From a checkpoint of a small image classifier: num experts 32, width 192.
Rows from block 7 of a small image classifier, named by matrix and row number. Rows with one number within an expert belong to one neuron, the router's apart. Each number is 200 + 40 x the weight over its row's rms, rounded and kept within 0 to 999. All counts start at 0.
After each expert's rows are labels from the 100 images, of 14976, where the router gives the expert most weight on average: "patch colour" is the nearest of a few named colours to the mean colour under the peak. Only what is clearly more common there than usual is listed. The data: photos of arthropod specimens (BIOSCAN-5M). In brackets: how many of the 100, against the usual share in percent.
# router: router (model.blocks.7.mlp.router.weight, 32x192, trained with AdamW), inputs 0-191
# up: expert up (model.blocks.7.mlp.up, 32x48x192), inputs 0-191
# down: expert down (model.blocks.7.mlp.down, 32x192x48, transposed), outputs 0-191

# expert 15
router.15,174,195,180,167,184,180,203,260,213,279,190,269,233,172,256,200,184,252,234,90,220,193,180,183,232,179,137,223,177,159,191,181,175,227,154,227,156,166,164,240,173,131,139,232,176,180,119,137,191,197,190,203,208,278,225,100,236,220,249,123,227,191,178,251,156,295,165,207,162,208,245,191,183,188,143,173,196,236,282,193,243,145,195,227,154,249,202,224,222,112,219,133,220,235,211,213,202,135,244,221,151,202,208,178,227,177,164,178,208,195,196,219,204,212,155,200,186,167,149,211,216,206,206,211,138,236,200,258,248,181,237,218,257,189,152,201,217,142,220,177,154,319,234,182,179,208,178,173,154,180,224,144,176,234,190,203,196,207,206,109,223,253,146,240,256,119,166,238,199,197,243,197,225,176,168,169,254,207,189,199,209,266,169,124,220,145,140,155,319,200,200,175
up.3,228,222,192,240,245,207,132,176,219,217,199,213,175,255,199,216,230,194,153,259,200,204,321,236,208,157,169,194,188,239,249,202,216,201,203,193,196,159,174,199,229,185,260,166,186,172,193,213,139,121,187,197,157,135,226,208,167,220,173,198,243,280,257,242,183,235,136,152,129,231,190,196,79,205,206,237,154,197,135,236,196,132,269,221,262,306,186,140,206,191,174,190,285,196,174,208,228,174,213,183,207,173,203,162,229,192,169,177,228,165,205,187,217,176,178,195,198,222,216,199,212,212,224,188,189,155,177,132,210,102,199,147,140,192,176,197,206,273,203,197,188,195,150,211,201,231,223,211,186,124,158,207,190,220,178,249,114,276,257,211,214,257,145,222,197,167,237,232,234,225,230,186,213,136,209,361,239,234,184,155,147,176,212,217,218,281,209,102,204,171,236,194
down.3,162,106,271,211,140,225,315,188,212,183,235,200,334,167,170,180,209,171,201,249,238,229,189,176,192,214,133,243,192,207,196,174,185,151,205,174,157,187,221,179,189,123,150,141,155,271,151,195,207,170,177,222,188,212,178,232,223,154,246,165,201,188,187,224,163,159,128,195,145,161,206,245,175,224,231,121,204,210,193,106,223,180,215,149,185,269,209,200,224,169,216,186,157,164,205,194,155,234,194,185,116,235,284,200,200,202,238,178,144,223,257,202,233,228,218,267,191,180,225,244,155,265,266,220,154,195,229,203,235,207,205,200,224,266,200,166,172,116,147,264,135,204,217,195,281,203,172,228,191,304,186,192,165,151,237,147,201,216,200,220,188,163,222,231,223,170,166,234,173,161,199,191,237,216,191,88,204,189,235,253,203,193,265,233,117,200,196,197,216,258,206,128
patch colour: grey (75 vs 8.1)

# expert 12
router.12,147,196,203,230,192,237,174,186,166,226,204,215,216,202,160,124,187,181,274,207,283,154,288,176,170,175,205,176,173,243,188,180,124,149,158,193,215,203,189,205,214,212,243,145,180,247,126,202,226,232,259,243,266,148,242,209,238,214,181,214,237,225,176,144,218,168,189,221,126,216,109,149,217,213,147,238,228,137,140,197,236,236,248,239,175,218,203,176,148,258,248,253,203,208,204,132,258,165,191,186,172,248,181,219,170,169,240,180,154,251,146,145,208,199,174,235,215,118,158,217,183,234,151,201,203,223,151,221,117,301,244,204,244,133,199,176,254,131,220,191,244,172,229,156,180,203,255,226,147,224,239,245,193,134,150,131,217,164,129,172,126,262,281,205,134,200,231,207,215,199,229,247,199,213,198,191,110,253,202,213,220,195,185,226,208,144,193,213,255,136,221,181
up.4,197,205,228,229,186,211,174,182,151,175,219,234,190,163,142,145,175,215,173,138,248,227,247,185,272,302,265,253,166,168,221,218,199,147,184,287,205,236,225,187,147,159,158,186,215,202,275,151,246,210,295,181,213,201,194,173,172,221,232,203,209,177,200,189,199,83,163,197,186,208,193,197,188,199,234,198,145,141,106,175,163,143,220,201,204,217,189,149,167,320,198,263,186,244,172,205,277,204,196,202,196,153,241,181,142,168,289,145,190,204,213,212,175,172,219,186,280,104,191,209,185,179,146,187,226,194,180,237,181,254,163,239,179,196,187,167,176,196,151,217,192,264,200,186,336,215,278,193,270,189,136,222,201,191,237,181,165,201,130,213,180,213,203,233,162,231,207,202,192,302,278,195,155,256,194,200,176,188,278,142,207,208,187,213,236,191,224,221,181,180,235,189
down.4,204,229,238,198,261,235,208,196,233,211,187,236,171,186,224,209,204,213,180,190,208,194,211,213,184,215,172,148,249,196,194,185,203,200,200,141,199,161,209,165,166,192,197,196,234,268,179,198,246,251,150,179,201,176,152,242,194,245,182,207,167,231,243,190,208,342,231,189,261,181,116,209,228,228,234,160,213,223,223,140,227,219,171,220,241,162,157,200,176,214,263,227,75,102,208,247,149,219,213,172,108,276,201,192,198,267,159,195,185,191,137,200,275,138,200,214,204,239,244,188,178,202,219,178,171,196,226,148,283,177,226,187,229,150,200,206,214,212,230,235,176,106,152,214,143,186,192,261,208,120,282,196,229,225,183,214,306,147,205,303,183,152,180,176,145,168,214,75,210,130,200,200,124,166,183,239,201,199,87,200,179,189,180,189,189,215,189,203,211,182,165,205
patch colour: pink (87 vs 57)

# expert 30
router.30,130,212,180,217,256,178,199,209,180,258,206,251,231,219,251,202,216,232,224,211,224,154,243,192,178,137,145,94,186,179,165,169,211,273,187,256,161,138,193,271,225,107,174,250,218,195,200,178,138,135,170,220,195,221,176,215,209,251,208,180,192,290,212,171,223,256,155,134,277,185,217,150,164,162,247,127,101,188,178,152,168,126,229,279,281,228,214,271,204,155,144,151,183,218,197,282,222,213,216,175,160,172,212,200,231,238,223,95,211,189,237,176,226,251,199,216,190,196,210,225,245,263,180,235,134,244,171,171,223,180,243,201,167,160,213,153,248,157,201,238,160,181,191,191,183,246,247,221,180,134,204,151,217,185,168,183,166,188,198,235,167,144,208,270,241,135,201,250,169,259,270,230,171,174,196,266,141,196,224,213,192,253,207,174,240,212,171,169,244,199,211,178
up.1,195,200,134,185,268,171,276,161,232,190,144,197,189,243,146,216,248,179,220,163,136,174,155,200,247,195,202,168,174,111,181,190,169,285,198,198,214,228,168,172,243,228,180,149,214,233,236,174,135,240,255,172,215,216,162,187,153,273,219,193,204,205,133,286,254,232,211,149,205,191,232,263,219,189,254,175,191,146,118,163,215,195,167,179,255,151,148,278,202,267,235,240,187,198,199,225,165,239,177,229,191,143,146,282,228,206,171,224,157,184,209,203,180,198,180,173,160,150,208,214,270,216,175,238,257,197,187,194,205,195,237,211,192,209,306,257,209,205,211,191,275,158,170,214,165,176,183,175,168,260,238,223,181,170,196,148,185,145,224,186,87,247,201,223,216,248,143,203,200,175,190,226,205,188,205,276,127,224,213,245,203,201,201,129,335,208,255,267,146,199,171,252
down.1,254,225,218,195,205,171,200,95,232,105,158,217,61,246,178,204,212,218,253,205,207,201,173,230,205,208,199,157,199,178,208,198,202,175,192,319,142,227,200,212,204,220,182,204,232,240,177,207,127,267,311,172,223,162,212,152,166,230,182,203,190,213,223,213,186,231,270,206,235,225,182,226,246,109,140,184,198,208,150,204,265,219,155,223,199,200,132,201,251,152,236,242,236,206,202,203,145,183,230,188,275,99,193,231,200,131,146,196,171,215,170,193,208,212,194,219,190,165,233,166,248,204,207,157,214,207,206,168,247,185,166,200,192,160,200,267,200,279,212,134,220,140,196,237,208,299,215,221,198,190,222,200,178,219,306,163,161,229,198,162,181,209,219,307,224,248,195,208,214,178,201,207,203,186,145,280,162,200,61,216,197,197,180,173,224,273,198,203,180,210,195,208
patch colour: black (81 vs 0.5)

# expert 31
router.31,239,201,126,200,220,194,150,139,234,175,161,226,180,186,216,165,185,131,241,214,178,189,193,195,165,201,189,197,186,189,226,229,186,272,175,228,189,202,164,189,261,175,200,133,171,216,240,271,224,256,171,206,166,149,216,255,245,159,179,208,192,190,157,222,243,153,203,220,245,272,184,222,170,225,128,226,229,229,239,179,267,140,142,243,178,197,168,198,286,236,189,203,209,168,191,134,180,225,227,162,257,225,294,203,172,155,187,227,246,147,146,255,228,241,214,210,274,164,231,136,160,235,164,227,214,196,238,137,172,194,189,231,211,158,190,263,146,161,220,196,161,280,201,163,194,155,118,210,157,254,157,193,160,239,166,231,216,204,190,208,240,243,243,210,149,242,198,98,243,194,121,237,223,239,141,164,157,299,177,145,160,133,170,180,175,145,254,230,201,115,255,272
up.4,253,186,164,183,222,216,204,181,171,171,185,236,173,263,275,150,180,201,203,169,207,138,71,176,213,175,178,210,243,212,172,210,256,194,95,163,106,249,174,175,220,221,148,165,175,237,228,189,244,220,288,198,259,218,255,262,223,120,166,168,226,195,274,137,200,201,218,163,234,213,266,240,247,199,228,202,173,233,203,223,195,223,227,231,221,156,201,196,167,134,168,162,179,144,209,194,169,193,199,178,186,222,184,213,184,209,192,187,189,246,225,194,140,200,190,251,223,189,200,213,169,201,249,149,216,150,223,206,182,167,184,254,126,197,185,260,170,186,140,167,184,159,221,247,202,154,242,190,126,202,184,235,218,160,134,212,157,165,182,301,167,305,197,204,167,201,183,202,109,161,175,178,216,293,252,279,200,223,172,287,260,238,200,245,277,289,225,225,201,196,202,159
down.4,195,243,207,210,183,216,247,227,203,289,182,286,157,199,159,209,246,184,111,209,151,292,105,192,205,177,245,253,200,218,312,199,200,123,201,185,214,207,193,214,174,171,126,215,177,275,242,164,287,190,159,183,198,161,210,241,192,183,274,267,157,197,232,180,281,190,224,191,228,189,203,223,170,94,206,200,231,259,191,169,242,171,168,224,192,167,178,200,177,253,216,205,196,243,195,160,186,198,228,221,101,147,189,129,199,109,185,173,204,133,268,207,65,153,231,185,130,189,174,185,202,241,154,174,183,234,227,213,282,203,219,200,200,276,201,207,255,153,185,193,233,171,224,222,172,216,183,198,201,184,161,192,208,170,252,175,240,162,195,268,183,219,145,151,207,156,258,134,170,222,200,188,199,132,198,189,127,194,207,190,215,183,199,170,204,241,197,204,174,252,241,177
patch colour: pink (95 vs 57)

# expert 29
router.29,147,261,151,204,217,216,176,218,236,139,137,149,243,186,225,177,175,173,210,197,187,191,114,187,278,139,163,236,217,203,216,185,229,146,251,218,264,227,211,157,210,170,213,179,192,288,253,231,195,210,240,207,174,223,228,185,105,186,203,262,166,226,254,240,240,178,188,249,262,252,224,175,196,223,235,231,164,147,160,248,241,236,215,264,170,157,133,214,277,200,157,169,271,133,226,153,224,179,226,228,150,240,136,216,221,199,152,225,128,117,140,188,212,139,180,135,204,229,245,210,179,174,136,163,249,222,204,157,204,226,130,275,182,235,173,255,127,200,212,181,196,285,199,272,226,193,189,221,256,121,226,139,160,176,191,260,140,197,220,178,255,170,165,225,215,176,265,150,244,207,117,172,272,205,179,185,227,196,213,196,155,192,211,184,163,178,198,178,189,185,223,251
up.4,210,137,227,135,228,227,193,198,247,171,250,197,207,154,256,187,191,149,166,177,189,201,146,196,195,216,241,261,197,268,235,249,171,178,267,169,294,203,138,186,220,123,148,222,203,191,239,211,180,63,158,170,156,219,197,253,196,193,72,194,175,224,231,142,201,214,178,179,196,168,137,176,197,187,207,181,202,233,276,193,212,184,192,194,194,193,233,287,192,151,231,198,103,215,142,170,204,244,192,201,172,121,234,270,253,219,220,164,261,198,205,158,258,238,188,225,182,219,137,229,212,220,191,183,182,186,231,156,203,202,216,196,235,210,141,261,174,285,189,172,273,198,273,165,228,184,247,199,218,186,242,181,152,196,241,195,173,270,170,182,248,252,220,190,322,207,202,235,133,165,239,235,160,114,247,189,230,167,226,227,178,194,190,240,250,196,211,184,198,203,130,164
down.4,144,239,187,152,223,207,218,184,165,188,140,175,295,210,139,224,79,218,199,176,193,200,189,223,192,198,200,221,182,192,269,168,196,196,218,153,196,194,190,199,258,209,165,200,230,239,211,146,266,72,224,197,178,171,161,172,266,138,171,211,189,213,214,177,181,244,183,216,210,175,184,200,202,187,192,110,196,168,227,143,206,203,255,285,213,182,199,200,200,199,173,182,255,212,251,131,195,119,220,163,241,211,221,216,196,287,148,210,235,242,221,203,158,215,205,215,298,200,99,186,121,224,153,255,133,188,203,197,236,122,318,201,184,263,192,234,218,149,222,212,181,309,243,206,173,176,182,231,189,201,188,200,204,197,289,185,193,156,199,175,199,178,175,324,227,136,201,115,234,260,200,179,203,171,155,227,270,200,225,225,198,191,236,200,250,211,187,201,197,209,196,199
patch colour: white (74 vs 31.4)

# expert 26
router.26,214,256,205,243,172,109,252,216,234,153,185,270,224,151,214,161,196,233,296,203,135,121,146,185,269,206,229,227,230,229,243,212,216,176,307,136,256,187,197,249,206,208,212,192,170,127,189,276,266,248,213,180,226,192,179,246,195,159,198,171,156,214,203,175,266,145,207,159,240,197,115,193,164,241,155,141,217,147,239,193,246,198,244,150,189,164,217,177,218,187,189,210,261,135,195,203,187,199,203,147,170,190,262,170,250,165,169,247,172,201,143,198,147,191,231,180,246,117,201,172,188,229,244,165,194,206,263,196,168,189,218,195,177,135,235,252,191,193,234,209,198,227,220,233,151,149,247,245,145,254,147,171,215,198,276,158,224,195,238,228,181,139,256,271,165,276,182,190,165,141,184,249,256,205,220,177,190,321,181,189,231,199,147,174,195,154,171,177,232,156,235,208
up.7,219,209,187,231,267,192,202,162,96,162,182,180,187,202,189,203,203,214,290,204,191,176,217,187,276,217,232,206,178,237,199,212,204,126,169,220,130,166,208,275,194,238,220,156,246,199,126,237,219,233,112,192,287,198,185,238,263,138,258,217,175,231,205,223,273,227,163,182,212,219,152,200,263,164,173,193,198,97,193,69,222,214,145,186,214,199,200,225,187,177,197,245,203,190,212,182,225,190,212,159,95,189,164,213,159,216,146,274,213,270,231,147,190,208,246,269,220,152,143,194,191,209,292,239,148,178,132,140,233,199,250,231,136,186,177,206,228,206,191,247,169,181,223,191,146,163,206,253,210,203,240,193,238,223,313,216,219,146,247,206,160,174,215,203,206,189,196,217,151,126,182,211,196,216,263,191,223,259,105,216,149,172,232,234,236,178,222,174,221,205,178,183
down.7,159,242,193,213,227,205,214,292,168,188,193,171,216,175,212,234,183,226,212,206,259,180,103,217,204,176,153,256,227,194,160,154,181,242,195,163,155,169,217,229,120,190,211,236,111,219,203,161,281,168,327,277,208,247,180,170,168,179,182,240,132,223,214,161,141,138,199,201,156,202,141,163,154,201,92,237,210,199,189,226,219,188,232,304,183,252,241,200,203,196,164,185,197,195,209,142,220,136,149,237,263,144,240,238,195,232,216,212,232,171,229,196,148,262,209,167,86,165,174,177,189,246,244,265,248,204,190,209,230,141,208,200,200,178,200,180,126,149,173,244,199,222,149,165,204,272,168,188,198,184,152,196,201,177,240,185,170,186,199,195,209,276,150,193,211,223,183,175,198,257,200,164,214,185,152,209,245,199,256,178,181,206,155,230,312,198,199,194,215,201,317,161
patch colour: pink (95 vs 57)

# expert 13
router.13,254,190,193,226,204,230,210,191,254,211,161,186,245,272,236,168,205,144,159,201,182,223,174,187,192,183,159,179,209,149,234,150,228,183,178,212,142,206,275,193,280,176,249,215,165,140,185,165,166,253,158,202,134,160,223,187,190,208,179,242,141,183,209,239,219,154,174,203,239,228,171,176,200,267,271,232,166,177,223,245,249,211,215,210,202,210,209,147,233,202,167,218,180,179,255,144,207,194,175,194,202,240,243,171,192,196,259,248,199,189,155,297,187,59,229,130,236,192,224,205,126,200,187,174,219,236,144,152,157,185,219,229,187,112,254,283,231,261,266,177,216,246,219,172,180,229,190,226,181,194,270,120,205,233,222,186,141,185,134,259,263,204,213,242,173,185,228,238,215,245,244,160,265,146,213,195,245,138,289,129,178,157,192,238,130,156,258,215,175,266,243,248
up.0,179,155,115,216,172,199,172,178,140,213,183,206,200,258,142,310,212,96,178,205,115,186,119,238,222,232,164,225,213,245,214,187,176,290,146,129,221,229,148,248,206,252,157,131,208,230,240,256,162,215,199,219,225,210,202,181,242,201,179,159,297,158,183,189,192,162,208,224,209,177,182,222,227,198,207,157,202,285,138,250,131,233,226,220,208,262,228,222,117,186,193,230,177,154,243,201,174,125,185,189,269,182,158,237,245,224,255,216,258,203,238,217,187,206,178,267,218,178,211,173,191,223,153,230,192,251,195,198,234,190,199,233,210,225,192,287,166,208,213,252,201,200,271,138,145,165,130,155,148,220,92,181,237,191,206,187,268,152,156,198,194,192,200,265,188,165,191,231,235,215,148,211,196,167,244,270,180,160,244,184,183,237,189,266,173,222,187,245,210,206,128,174
down.0,231,189,240,202,145,194,225,194,281,207,183,147,227,257,202,222,206,187,307,195,280,309,233,222,194,199,199,207,180,198,165,131,197,159,203,177,109,187,230,228,179,190,150,240,154,253,113,256,197,150,178,192,202,223,141,151,212,169,199,179,176,241,229,254,138,250,242,195,232,185,178,210,203,132,224,249,196,194,206,186,253,208,201,260,226,228,216,196,128,235,157,192,195,205,190,109,179,275,165,217,226,229,202,191,197,179,178,205,212,152,125,196,121,211,200,229,197,168,228,182,168,222,259,238,172,196,227,191,100,223,205,204,211,243,200,211,213,207,267,227,205,92,170,218,298,163,176,137,205,236,166,203,324,167,171,252,251,170,207,178,199,217,94,198,204,193,244,162,251,171,199,270,189,171,224,202,128,197,249,181,202,201,173,175,124,194,226,205,183,137,221,242
patch colour: grey (28 vs 8.1)

# expert 16
router.16,240,162,152,208,169,273,128,174,262,179,149,169,190,190,198,187,226,168,191,196,238,266,182,186,182,200,221,227,189,152,260,252,252,147,249,179,194,213,197,182,256,206,236,200,135,209,194,179,251,155,148,251,185,131,256,257,126,177,183,209,142,201,263,178,207,191,127,207,163,248,182,187,245,173,227,232,270,229,173,178,231,183,184,243,157,184,226,131,259,178,252,208,252,185,153,148,233,165,182,272,208,269,165,138,142,213,195,241,196,127,201,250,200,209,265,168,171,283,237,180,188,147,226,145,262,240,177,173,231,123,141,234,178,270,143,237,189,258,231,221,146,268,264,209,188,202,168,258,220,164,233,160,202,200,165,240,134,232,151,276,220,186,220,226,252,249,240,108,242,235,243,153,238,185,200,200,206,217,240,194,188,159,213,261,195,159,173,174,231,207,234,154
up.3,147,205,188,178,201,199,139,220,191,158,241,217,198,230,212,187,247,179,231,138,230,215,155,242,194,87,223,216,203,128,201,163,175,255,222,179,263,251,140,233,225,160,234,208,191,180,139,145,199,204,201,188,125,208,248,211,226,206,227,186,211,206,214,195,228,232,219,256,78,202,213,146,196,257,179,228,207,204,226,299,205,218,317,223,97,206,243,197,166,79,211,255,192,315,121,222,245,191,191,224,280,198,177,170,291,209,188,104,197,201,223,164,231,190,135,219,161,161,201,232,163,203,173,138,198,205,163,225,193,210,199,169,216,238,101,153,234,197,213,140,222,203,163,212,198,229,190,222,201,169,263,229,217,212,141,208,180,176,205,194,125,199,233,211,232,166,216,222,181,192,222,207,238,216,266,174,256,174,200,206,245,205,138,181,194,156,182,281,215,189,232,169
down.3,165,278,167,196,316,217,166,115,106,208,158,211,256,234,213,217,276,225,176,235,189,215,280,217,221,222,245,301,166,178,232,174,205,177,193,223,187,171,198,231,194,183,100,123,185,208,264,197,102,190,256,165,210,137,227,218,111,161,234,174,205,221,225,168,196,228,133,210,197,155,300,202,245,232,167,219,198,183,141,237,189,202,180,193,239,214,149,200,195,153,205,168,182,217,157,258,146,178,156,201,237,216,220,208,203,205,196,195,246,56,274,202,121,243,211,196,163,177,193,177,157,217,94,177,232,200,177,201,156,224,225,202,192,197,198,224,274,167,192,229,204,204,230,228,94,238,218,214,186,193,201,202,200,178,133,199,192,212,191,166,204,199,179,145,189,169,210,158,119,172,200,111,197,222,192,187,231,202,199,246,206,201,207,203,248,215,190,200,249,188,249,135
patch colour: white (89 vs 31.4)