A small image classifier, trained from scratch.
Model: 7.3M parameters, norm layernorm, activation gelu, moe top_k, num experts 32, layers 12, width 192.
Data: 97500 training examples, 10.5 epochs.
Rows from block 7 of a small image classifier, named by matrix and row number. Rows with one number within an expert belong to one neuron, the router's apart. Each number is 128 + 32 x the weight over its row's rms, rounded and kept within 0 to 255. All counts start at 0. Numbers have three digits each.
Before each expert's rows are labels from the 100 images, of 14976, where the router gives the expert most weight on average: "strongest on" is what is common among them; "colour at peak" is the nearest of a few named colours to the mean colour under the peak. Only what is clearly more common there than usual is listed. The data: photos of arthropod specimens (BIOSCAN-5M).
# router: router (model.blocks.7.mlp.router.weight, 32x192, trained with AdamW), inputs 0-191
# up: expert up (model.blocks.7.mlp.up, 32x48x192), inputs 0-191
# down: expert down (model.blocks.7.mlp.down, 32x192x48, transposed), outputs 0-191

# expert 26
strongest on: order Lepidoptera; family Tineidae
colour at peak: pink
router.26:139173132162105055170140155091116184147088139097125154205131076065085116183133151150152152163137141109214077173118126167133134137122104070119189181166138112149121111165124096126105093139130108181084134095160125060122099161092081142086160122165126163088119100142109143118119136177076124130117128131085104120177104168100103165106129083126085121153112165062129106118151163100123133179125103119142124109076156169121123156135126150144154089087165164084172085105140127189094148124158150113079173184100189114120100081115167173132144110120225113119153128086107124091105110154093156134
up.0:126133164186094085116195113174136121118111074144151185126101127135118135125081125138117143127183099022123140132196125118131087131127143146077118132159171189141146129099133195088109109139137079179075155120132097142059103127083161072142112180199127154133088111167099116194071148128190134122235145115101137067135134082099146102118124113115122112122138136110122124104133074177123143144195125135155131123115101068115101155124130188168072110156133161119142106103144128127098104140069140107178104075108156077144148100166117131178118115108124178131140150113138163084149135096122175155
down.0:201116112124117135126096098101119120105114155141216151153131119130052155120117079120136127097129133148127096155133158169086159091167116153116144211090148096126074129104101085088136123123125111102117120129147131155135187092109144112150059150153099117091140170108128108126121117145141111138124097120125074099092139130069116136103106212128107102139176255160154117113129164099158123143116039195157132085136128166187154116147072145128145160091116146130148091134144136153127172130131132182115119171134080120164150174128088176137139076159134062078138114119112051150105134129149097142

# expert 12
strongest on: order Coleoptera
colour at peak: pink
router.12:086125130152122158107117101149132140141129096067118113187134194092199109104108132109106162118112067087094122140130119132139138162084112166069130149153175163181087162135159139113139157148109083142102119145069140056087142139085159151077080126156157166160108142130109087175166170130134131074174100121117106166113143104103160112091169085084134127108156140062094142115155088129131146089145062209163131163075127109171073144121163106151093112131172149085147159164123076088073141099071106069178193132075128153133140127151166127138126121056171129139144124116149135083122138172077145113
up.0:103130114141137148136149179127119134122128194158099107095134148124073125106087044136135134119184149125102134139109145056133114145158062101104165158137097170078137152101092124151151098059082155105098126135120140168174077115137124123140128113178087154157133020146102109136106138122119192131208173115123125187086130055126125079131125119113135095128100118108131106118161120188149135155142109126124135124125105022120236154134115147095151154137101125073110125097139148112110085123145177209194128082157099154138191162122120167126181151139129142127130116104127146126135112069140167112
down.0:172154089134026154066112075127122115120099109132115149122092126072132144126137070113079133115212128143128204120149138132083164164142178096167146152167119155112173070090120128148170195141109136115092138132146124124116154129166095145130077103138139086126149176135124130131108116104096137126126144123158139173105101127123096125145158147124170125128116153142061103133064118119119140118130169101122132100141130120109183109114091076113055176127131149130156135124071130173129098161125168133219133127097192154144109084128185161057110189155128176149128183135148147135119137122053150021

# expert 31
strongest on: order Diptera
colour at peak: pink
router.31:159128069128144124088079156108097149112116141100116073161139110119122124100129119126117119149151117186108150119130099119177108128074105141160185147173105133100087140172164095111134122120094146162091131144164185116146104148070149151151160111182080081162110126102126197157119130135102121075112148150097174148203131105092118149165085085172150161139136187099153077096156099150139125158077106123119153137094120178085097144125096192129098123092063136093171093122096159101153141131120135160162162136087162126046163123065158147159081099094207110084096074104112108084171152128060172185
up.0:067152079134142152098130133166132139117100131118115136089137079124167152123117129140150194174085149141067145103142132128123081135108138135110139095123091087143138107106122102155136171090141119129163164150072110118094114092112145117159076126168169185123222098109179143213173053016115115148136108124132075130114144118127141116099146124143135090117182128145116089122132120155137124116126148128130122201091165126139151052114069152078136100120126137091146147184109164132069148143121160106128116130130085165116136184118171124135133180139120112166000147154179119181109071157139109127
down.0:170097134199103124134160136060093154190119120085077055173111154131069120127115082218137127155171125100128125109113123100078104146125084148090094139132178143124088140127114114146146105083127139077157157131107133181102126154089131130125175176134126097139098140120128162122136100097124160144173131151127091166060149126109121123163073103128166152159105184139143129148104160143083123095208025129077128111128128126055125091149139130162136173187138170123095104127150120156152158127134155172194086134119172107130142154128181183063085054122128163132143068124138133109121136112148154165

# expert 17
strongest on: class Arachnida; order Hemiptera
colour at peak: white
router.17:131115121154165200139119107187093156106166127105094078099162115150141163151091124120110188178120107162059156085100057108090087126126131140146196162158128162146096119144157076094124151161201121096112115169089131084113117144147124144104106186090122131163106097117125178134102140154077159120177107117150176121146117097137156148132113114115102098135109130177138109119160122138193140059080052124104132098050099183165115144153142120163153129140108163159121113113130078111120060121069134116165067118130101176084141169125176130068129155126161191136079150116158078145132127085145173180
up.0:140111148103128142103152099128102115131163158136146081134187156122149085151142129125140112131075092175136150123132081104139081114123118138150103073141134130211124145146143135163097129156144104144141166166136123172140189166145171108143138127094197190132095086106157134065146055159132071123087129138105246127118102195161089156114156124128132136134099084174125144113123064072106122133115100159142076144181118134159130178133123127173103067145084187133127111136134140110128137021158063069098137162091107119075146139137115114138083164101096082131151136163143158179110130099130067110
down.0:144126102085069151087158085122080132144080180120133150137146134147094106124124146134079147090128132137127163140195124189174104100068151137146142107110157104121141101123123125084138134116188145097135131135087147146176148087171158122100198086080107132161129129100128134134089108089136123180136113153115137095142228130140090135088048167142079153128090110104130107117112111052167126113090128102061133126095128132192099045135126179112063146152132090117114165131115079097146123172117129121146135159148073172126108201128133078148188154141128155201132122129120187105163132141187062140

# expert 30
strongest on: order Coleoptera
colour at peak: black
router.30:072138112142173111127135112175133169153143169130140154147137147091162121111077084043117111100103137186117173097078122185148053107168143124128110078076104144124145109140135169134112121200137105146172092075190116142088099097166070049118110089103069151191193151139185132092083089114143126194146138141108096105138128153158146044137119158109149169127141120125136148164179112156075163105105146112162128102096139090166093129159096113121121114165165145112075131089142116102114101118127156101083134184161076129168103175184152105107124181081125147139121170134107160137104104163127137111
up.0:134134112145110089098150031129098152143113155128117142121181152179156110119128156146125156154135135142142059066084158118105129109143146166111133134136125152128128148155128140126197100134162054084100124173176125124076144155134139164217131156086143136143081063120109047036072102101104125123186132129136081186153103133154127157130139111088138129105115147152068069132141123106123131139106131134096165127136131112142067103138117146240207099135184121127074102168142143109122132113173062142109110126121107126062142134104126151175145107117111159153127145144201144095105122163139133077
down.0:134120099082052134232151118252103103135078137076102147093128150138112146130129128139141127122153127165136161167149145087118117135132126086134110160099124100131108099109160102187139098128099118055107098130174164106118143134129104127134110115125155134161136130086128207108154129134092119104135131100139124174127112133164149117228182185132162167121117153111127157151084144106117130127185142171093128120104128132111118089167124183153152142117129127130187183128167138158134108147122148164124139041132061144216145142128168131131094034175129119057101171119129099153144128137104066142

# expert 29
strongest on: order Lepidoptera
colour at peak: white
router.29:086177089131142141109143157079078087163117148109108106136126117121060118191079098156142131141116151085168142179149137094136104139111121198170153124136160134108147150116052116131178101149171160160110118167178170147108125146156153100086096166161157140179104094074139190128094104185075149090147112149150088160076140145127090148071062080118137079112076132151164136111107077098167146131094131149072188114156107172070128138113125196127186149122119145173065149079096109121176080125144111172104100148140109180088163134062106186132111116150125138124092121137115099111126110119116147169
up.0:131133140130124149116122093129116127105154119106128079160139113141133109088041149155098038150117145170152139146091150121140153170139124130056110142129140133134128060090172122144116124083124184125112187120155140099140165153134087174129191079127118231169073088121111061209156178173071137135197144104151153159122074086130130119142115071072137134101118142100127128162139131129104130120130113097128168132143139140163066134138114145123136181161147152141099181162191121100113145055129126046087115086119153125118147139174143123126089129117183157105055130150139114054146118139118150100
down.0:059123105115112138121071057136082135130124160169135081119109124134147154118131095057137121090094127175140116138128122153168181185053159133118156128088127114119165097086126166181133095098065152143170156128134108198086088075139146152140173163177161098064187092120128216098072128086116146128132098171108203149184115126121154137124117083130132119125157164134078113125110102148075144116124106073075128106099128129075150056136129095079150170132143096129141085129112196093145146158115140158137081195091122145089125142128126115180171141073128133162118145157125114159124128140083117135

# expert 3
strongest on: order Hymenoptera
colour at peak: white
router.3:201115095144126191117139152123144089113084148131149124082177151176117176179054198175174118149165119100155118093124111106144098118113093131130100120133118181117122075164059102102166090168153136072106145153131115143071143136186139073142084125136108167164085148103124149127183137109134113093125118131175201168061101091140153101144091109151131083136146113140173103142109154062124146076136085113111141078158129127141185138144092175154152161179190144144116142131098137137148088130072119179184066086134150100119115175088153143131086055160113122123083093166141098102119126144140159128
up.0:142150152158128103136121139098158089148122131147152140131127087113188121168083151130171122154158119112242087084080131167116074172136126125092131170103142129145105121115048127087131152131130123112203097147124142060118143121067164105165167082109143165135136192193066091082131116103152122137132127142104113098169164153153114193176123097116116117108192134115147139122085150065122116167180061138128105162107208172061125143130125140125158154139164113105136177124085061119133125083108086117142123162107213087121154135124113114100133101118148083084176118122100109143114089126148097175
down.0:228160140116155122138154145129056107146085105122182115170116153115143129129126155102151116059069135138126225109106113154081093164128116118146148137132072177114184138136112093130151110135137118074133123143184137143140152152165150135072240125105118151115106104109128085110133143097137139127108126213120109084179137131063145101093105137128142110122141153117112127162120102102074104153106148145195130148141128124167096142167065162144178158096133129152014049129158153166143139124135169142112151099127067071073121109128063116099103182134128169130127098132163123132134135117126122122

# expert 19
strongest on: order Lepidoptera; order Hemiptera
colour at peak: grey; brown
router.19:141087160071110088137132111058088133163127110126092156100118171169146103159109115164129115162127099090088112114107144122133219123111137114159088086082123084157184174141142173095151137130116088177117154111134087185127145085137162158097192095113147083092158123147084084148175128165120103089093159185170130130102155183163134148087131129156155143116172154136088144142142069092130117133135174106114121137187105073117168110154081058059127073139140153178097065165144152158099116127145126160157132145165149132135131082116076082129128148163073114148099139062083197123110114084112163103
up.0:123114111099098138135099128123154116134088138079116087116136111125121128176115173160147165179126143123175133000143161133110138194117107112149098146086062144138143115130178131074136166078139135094152077133131131105095148077096126131166191042085183180115130138142131098124123206081144135108113124086161186223098175155130181095158116111188143138119160133152103159106121110072121102151127130113135145120127102169043156142166114128093097152159133176126120066095107162122082126149091146191120127131089162098132095126143096133109123127174138157133142121170157139118130064145140122109
down.0:197157162134080151143130133134137175082132113104119072129077163197184133134122116120116111130135129141132074140141122126118089120149099112126129172043142129131147029135138099168095077140133122090111157135140149030157170119111119138155146193125129130081099120144128139146139100164132157160114099112123048078120105125136141133154152214133088102116146143138142137104114220178057130146163066171099128138051128151089141108122131129188081132060117135090138095127153188088128144136122064124142156122107014104113135137125144147163126082181128155131107131123115128127135125134137143127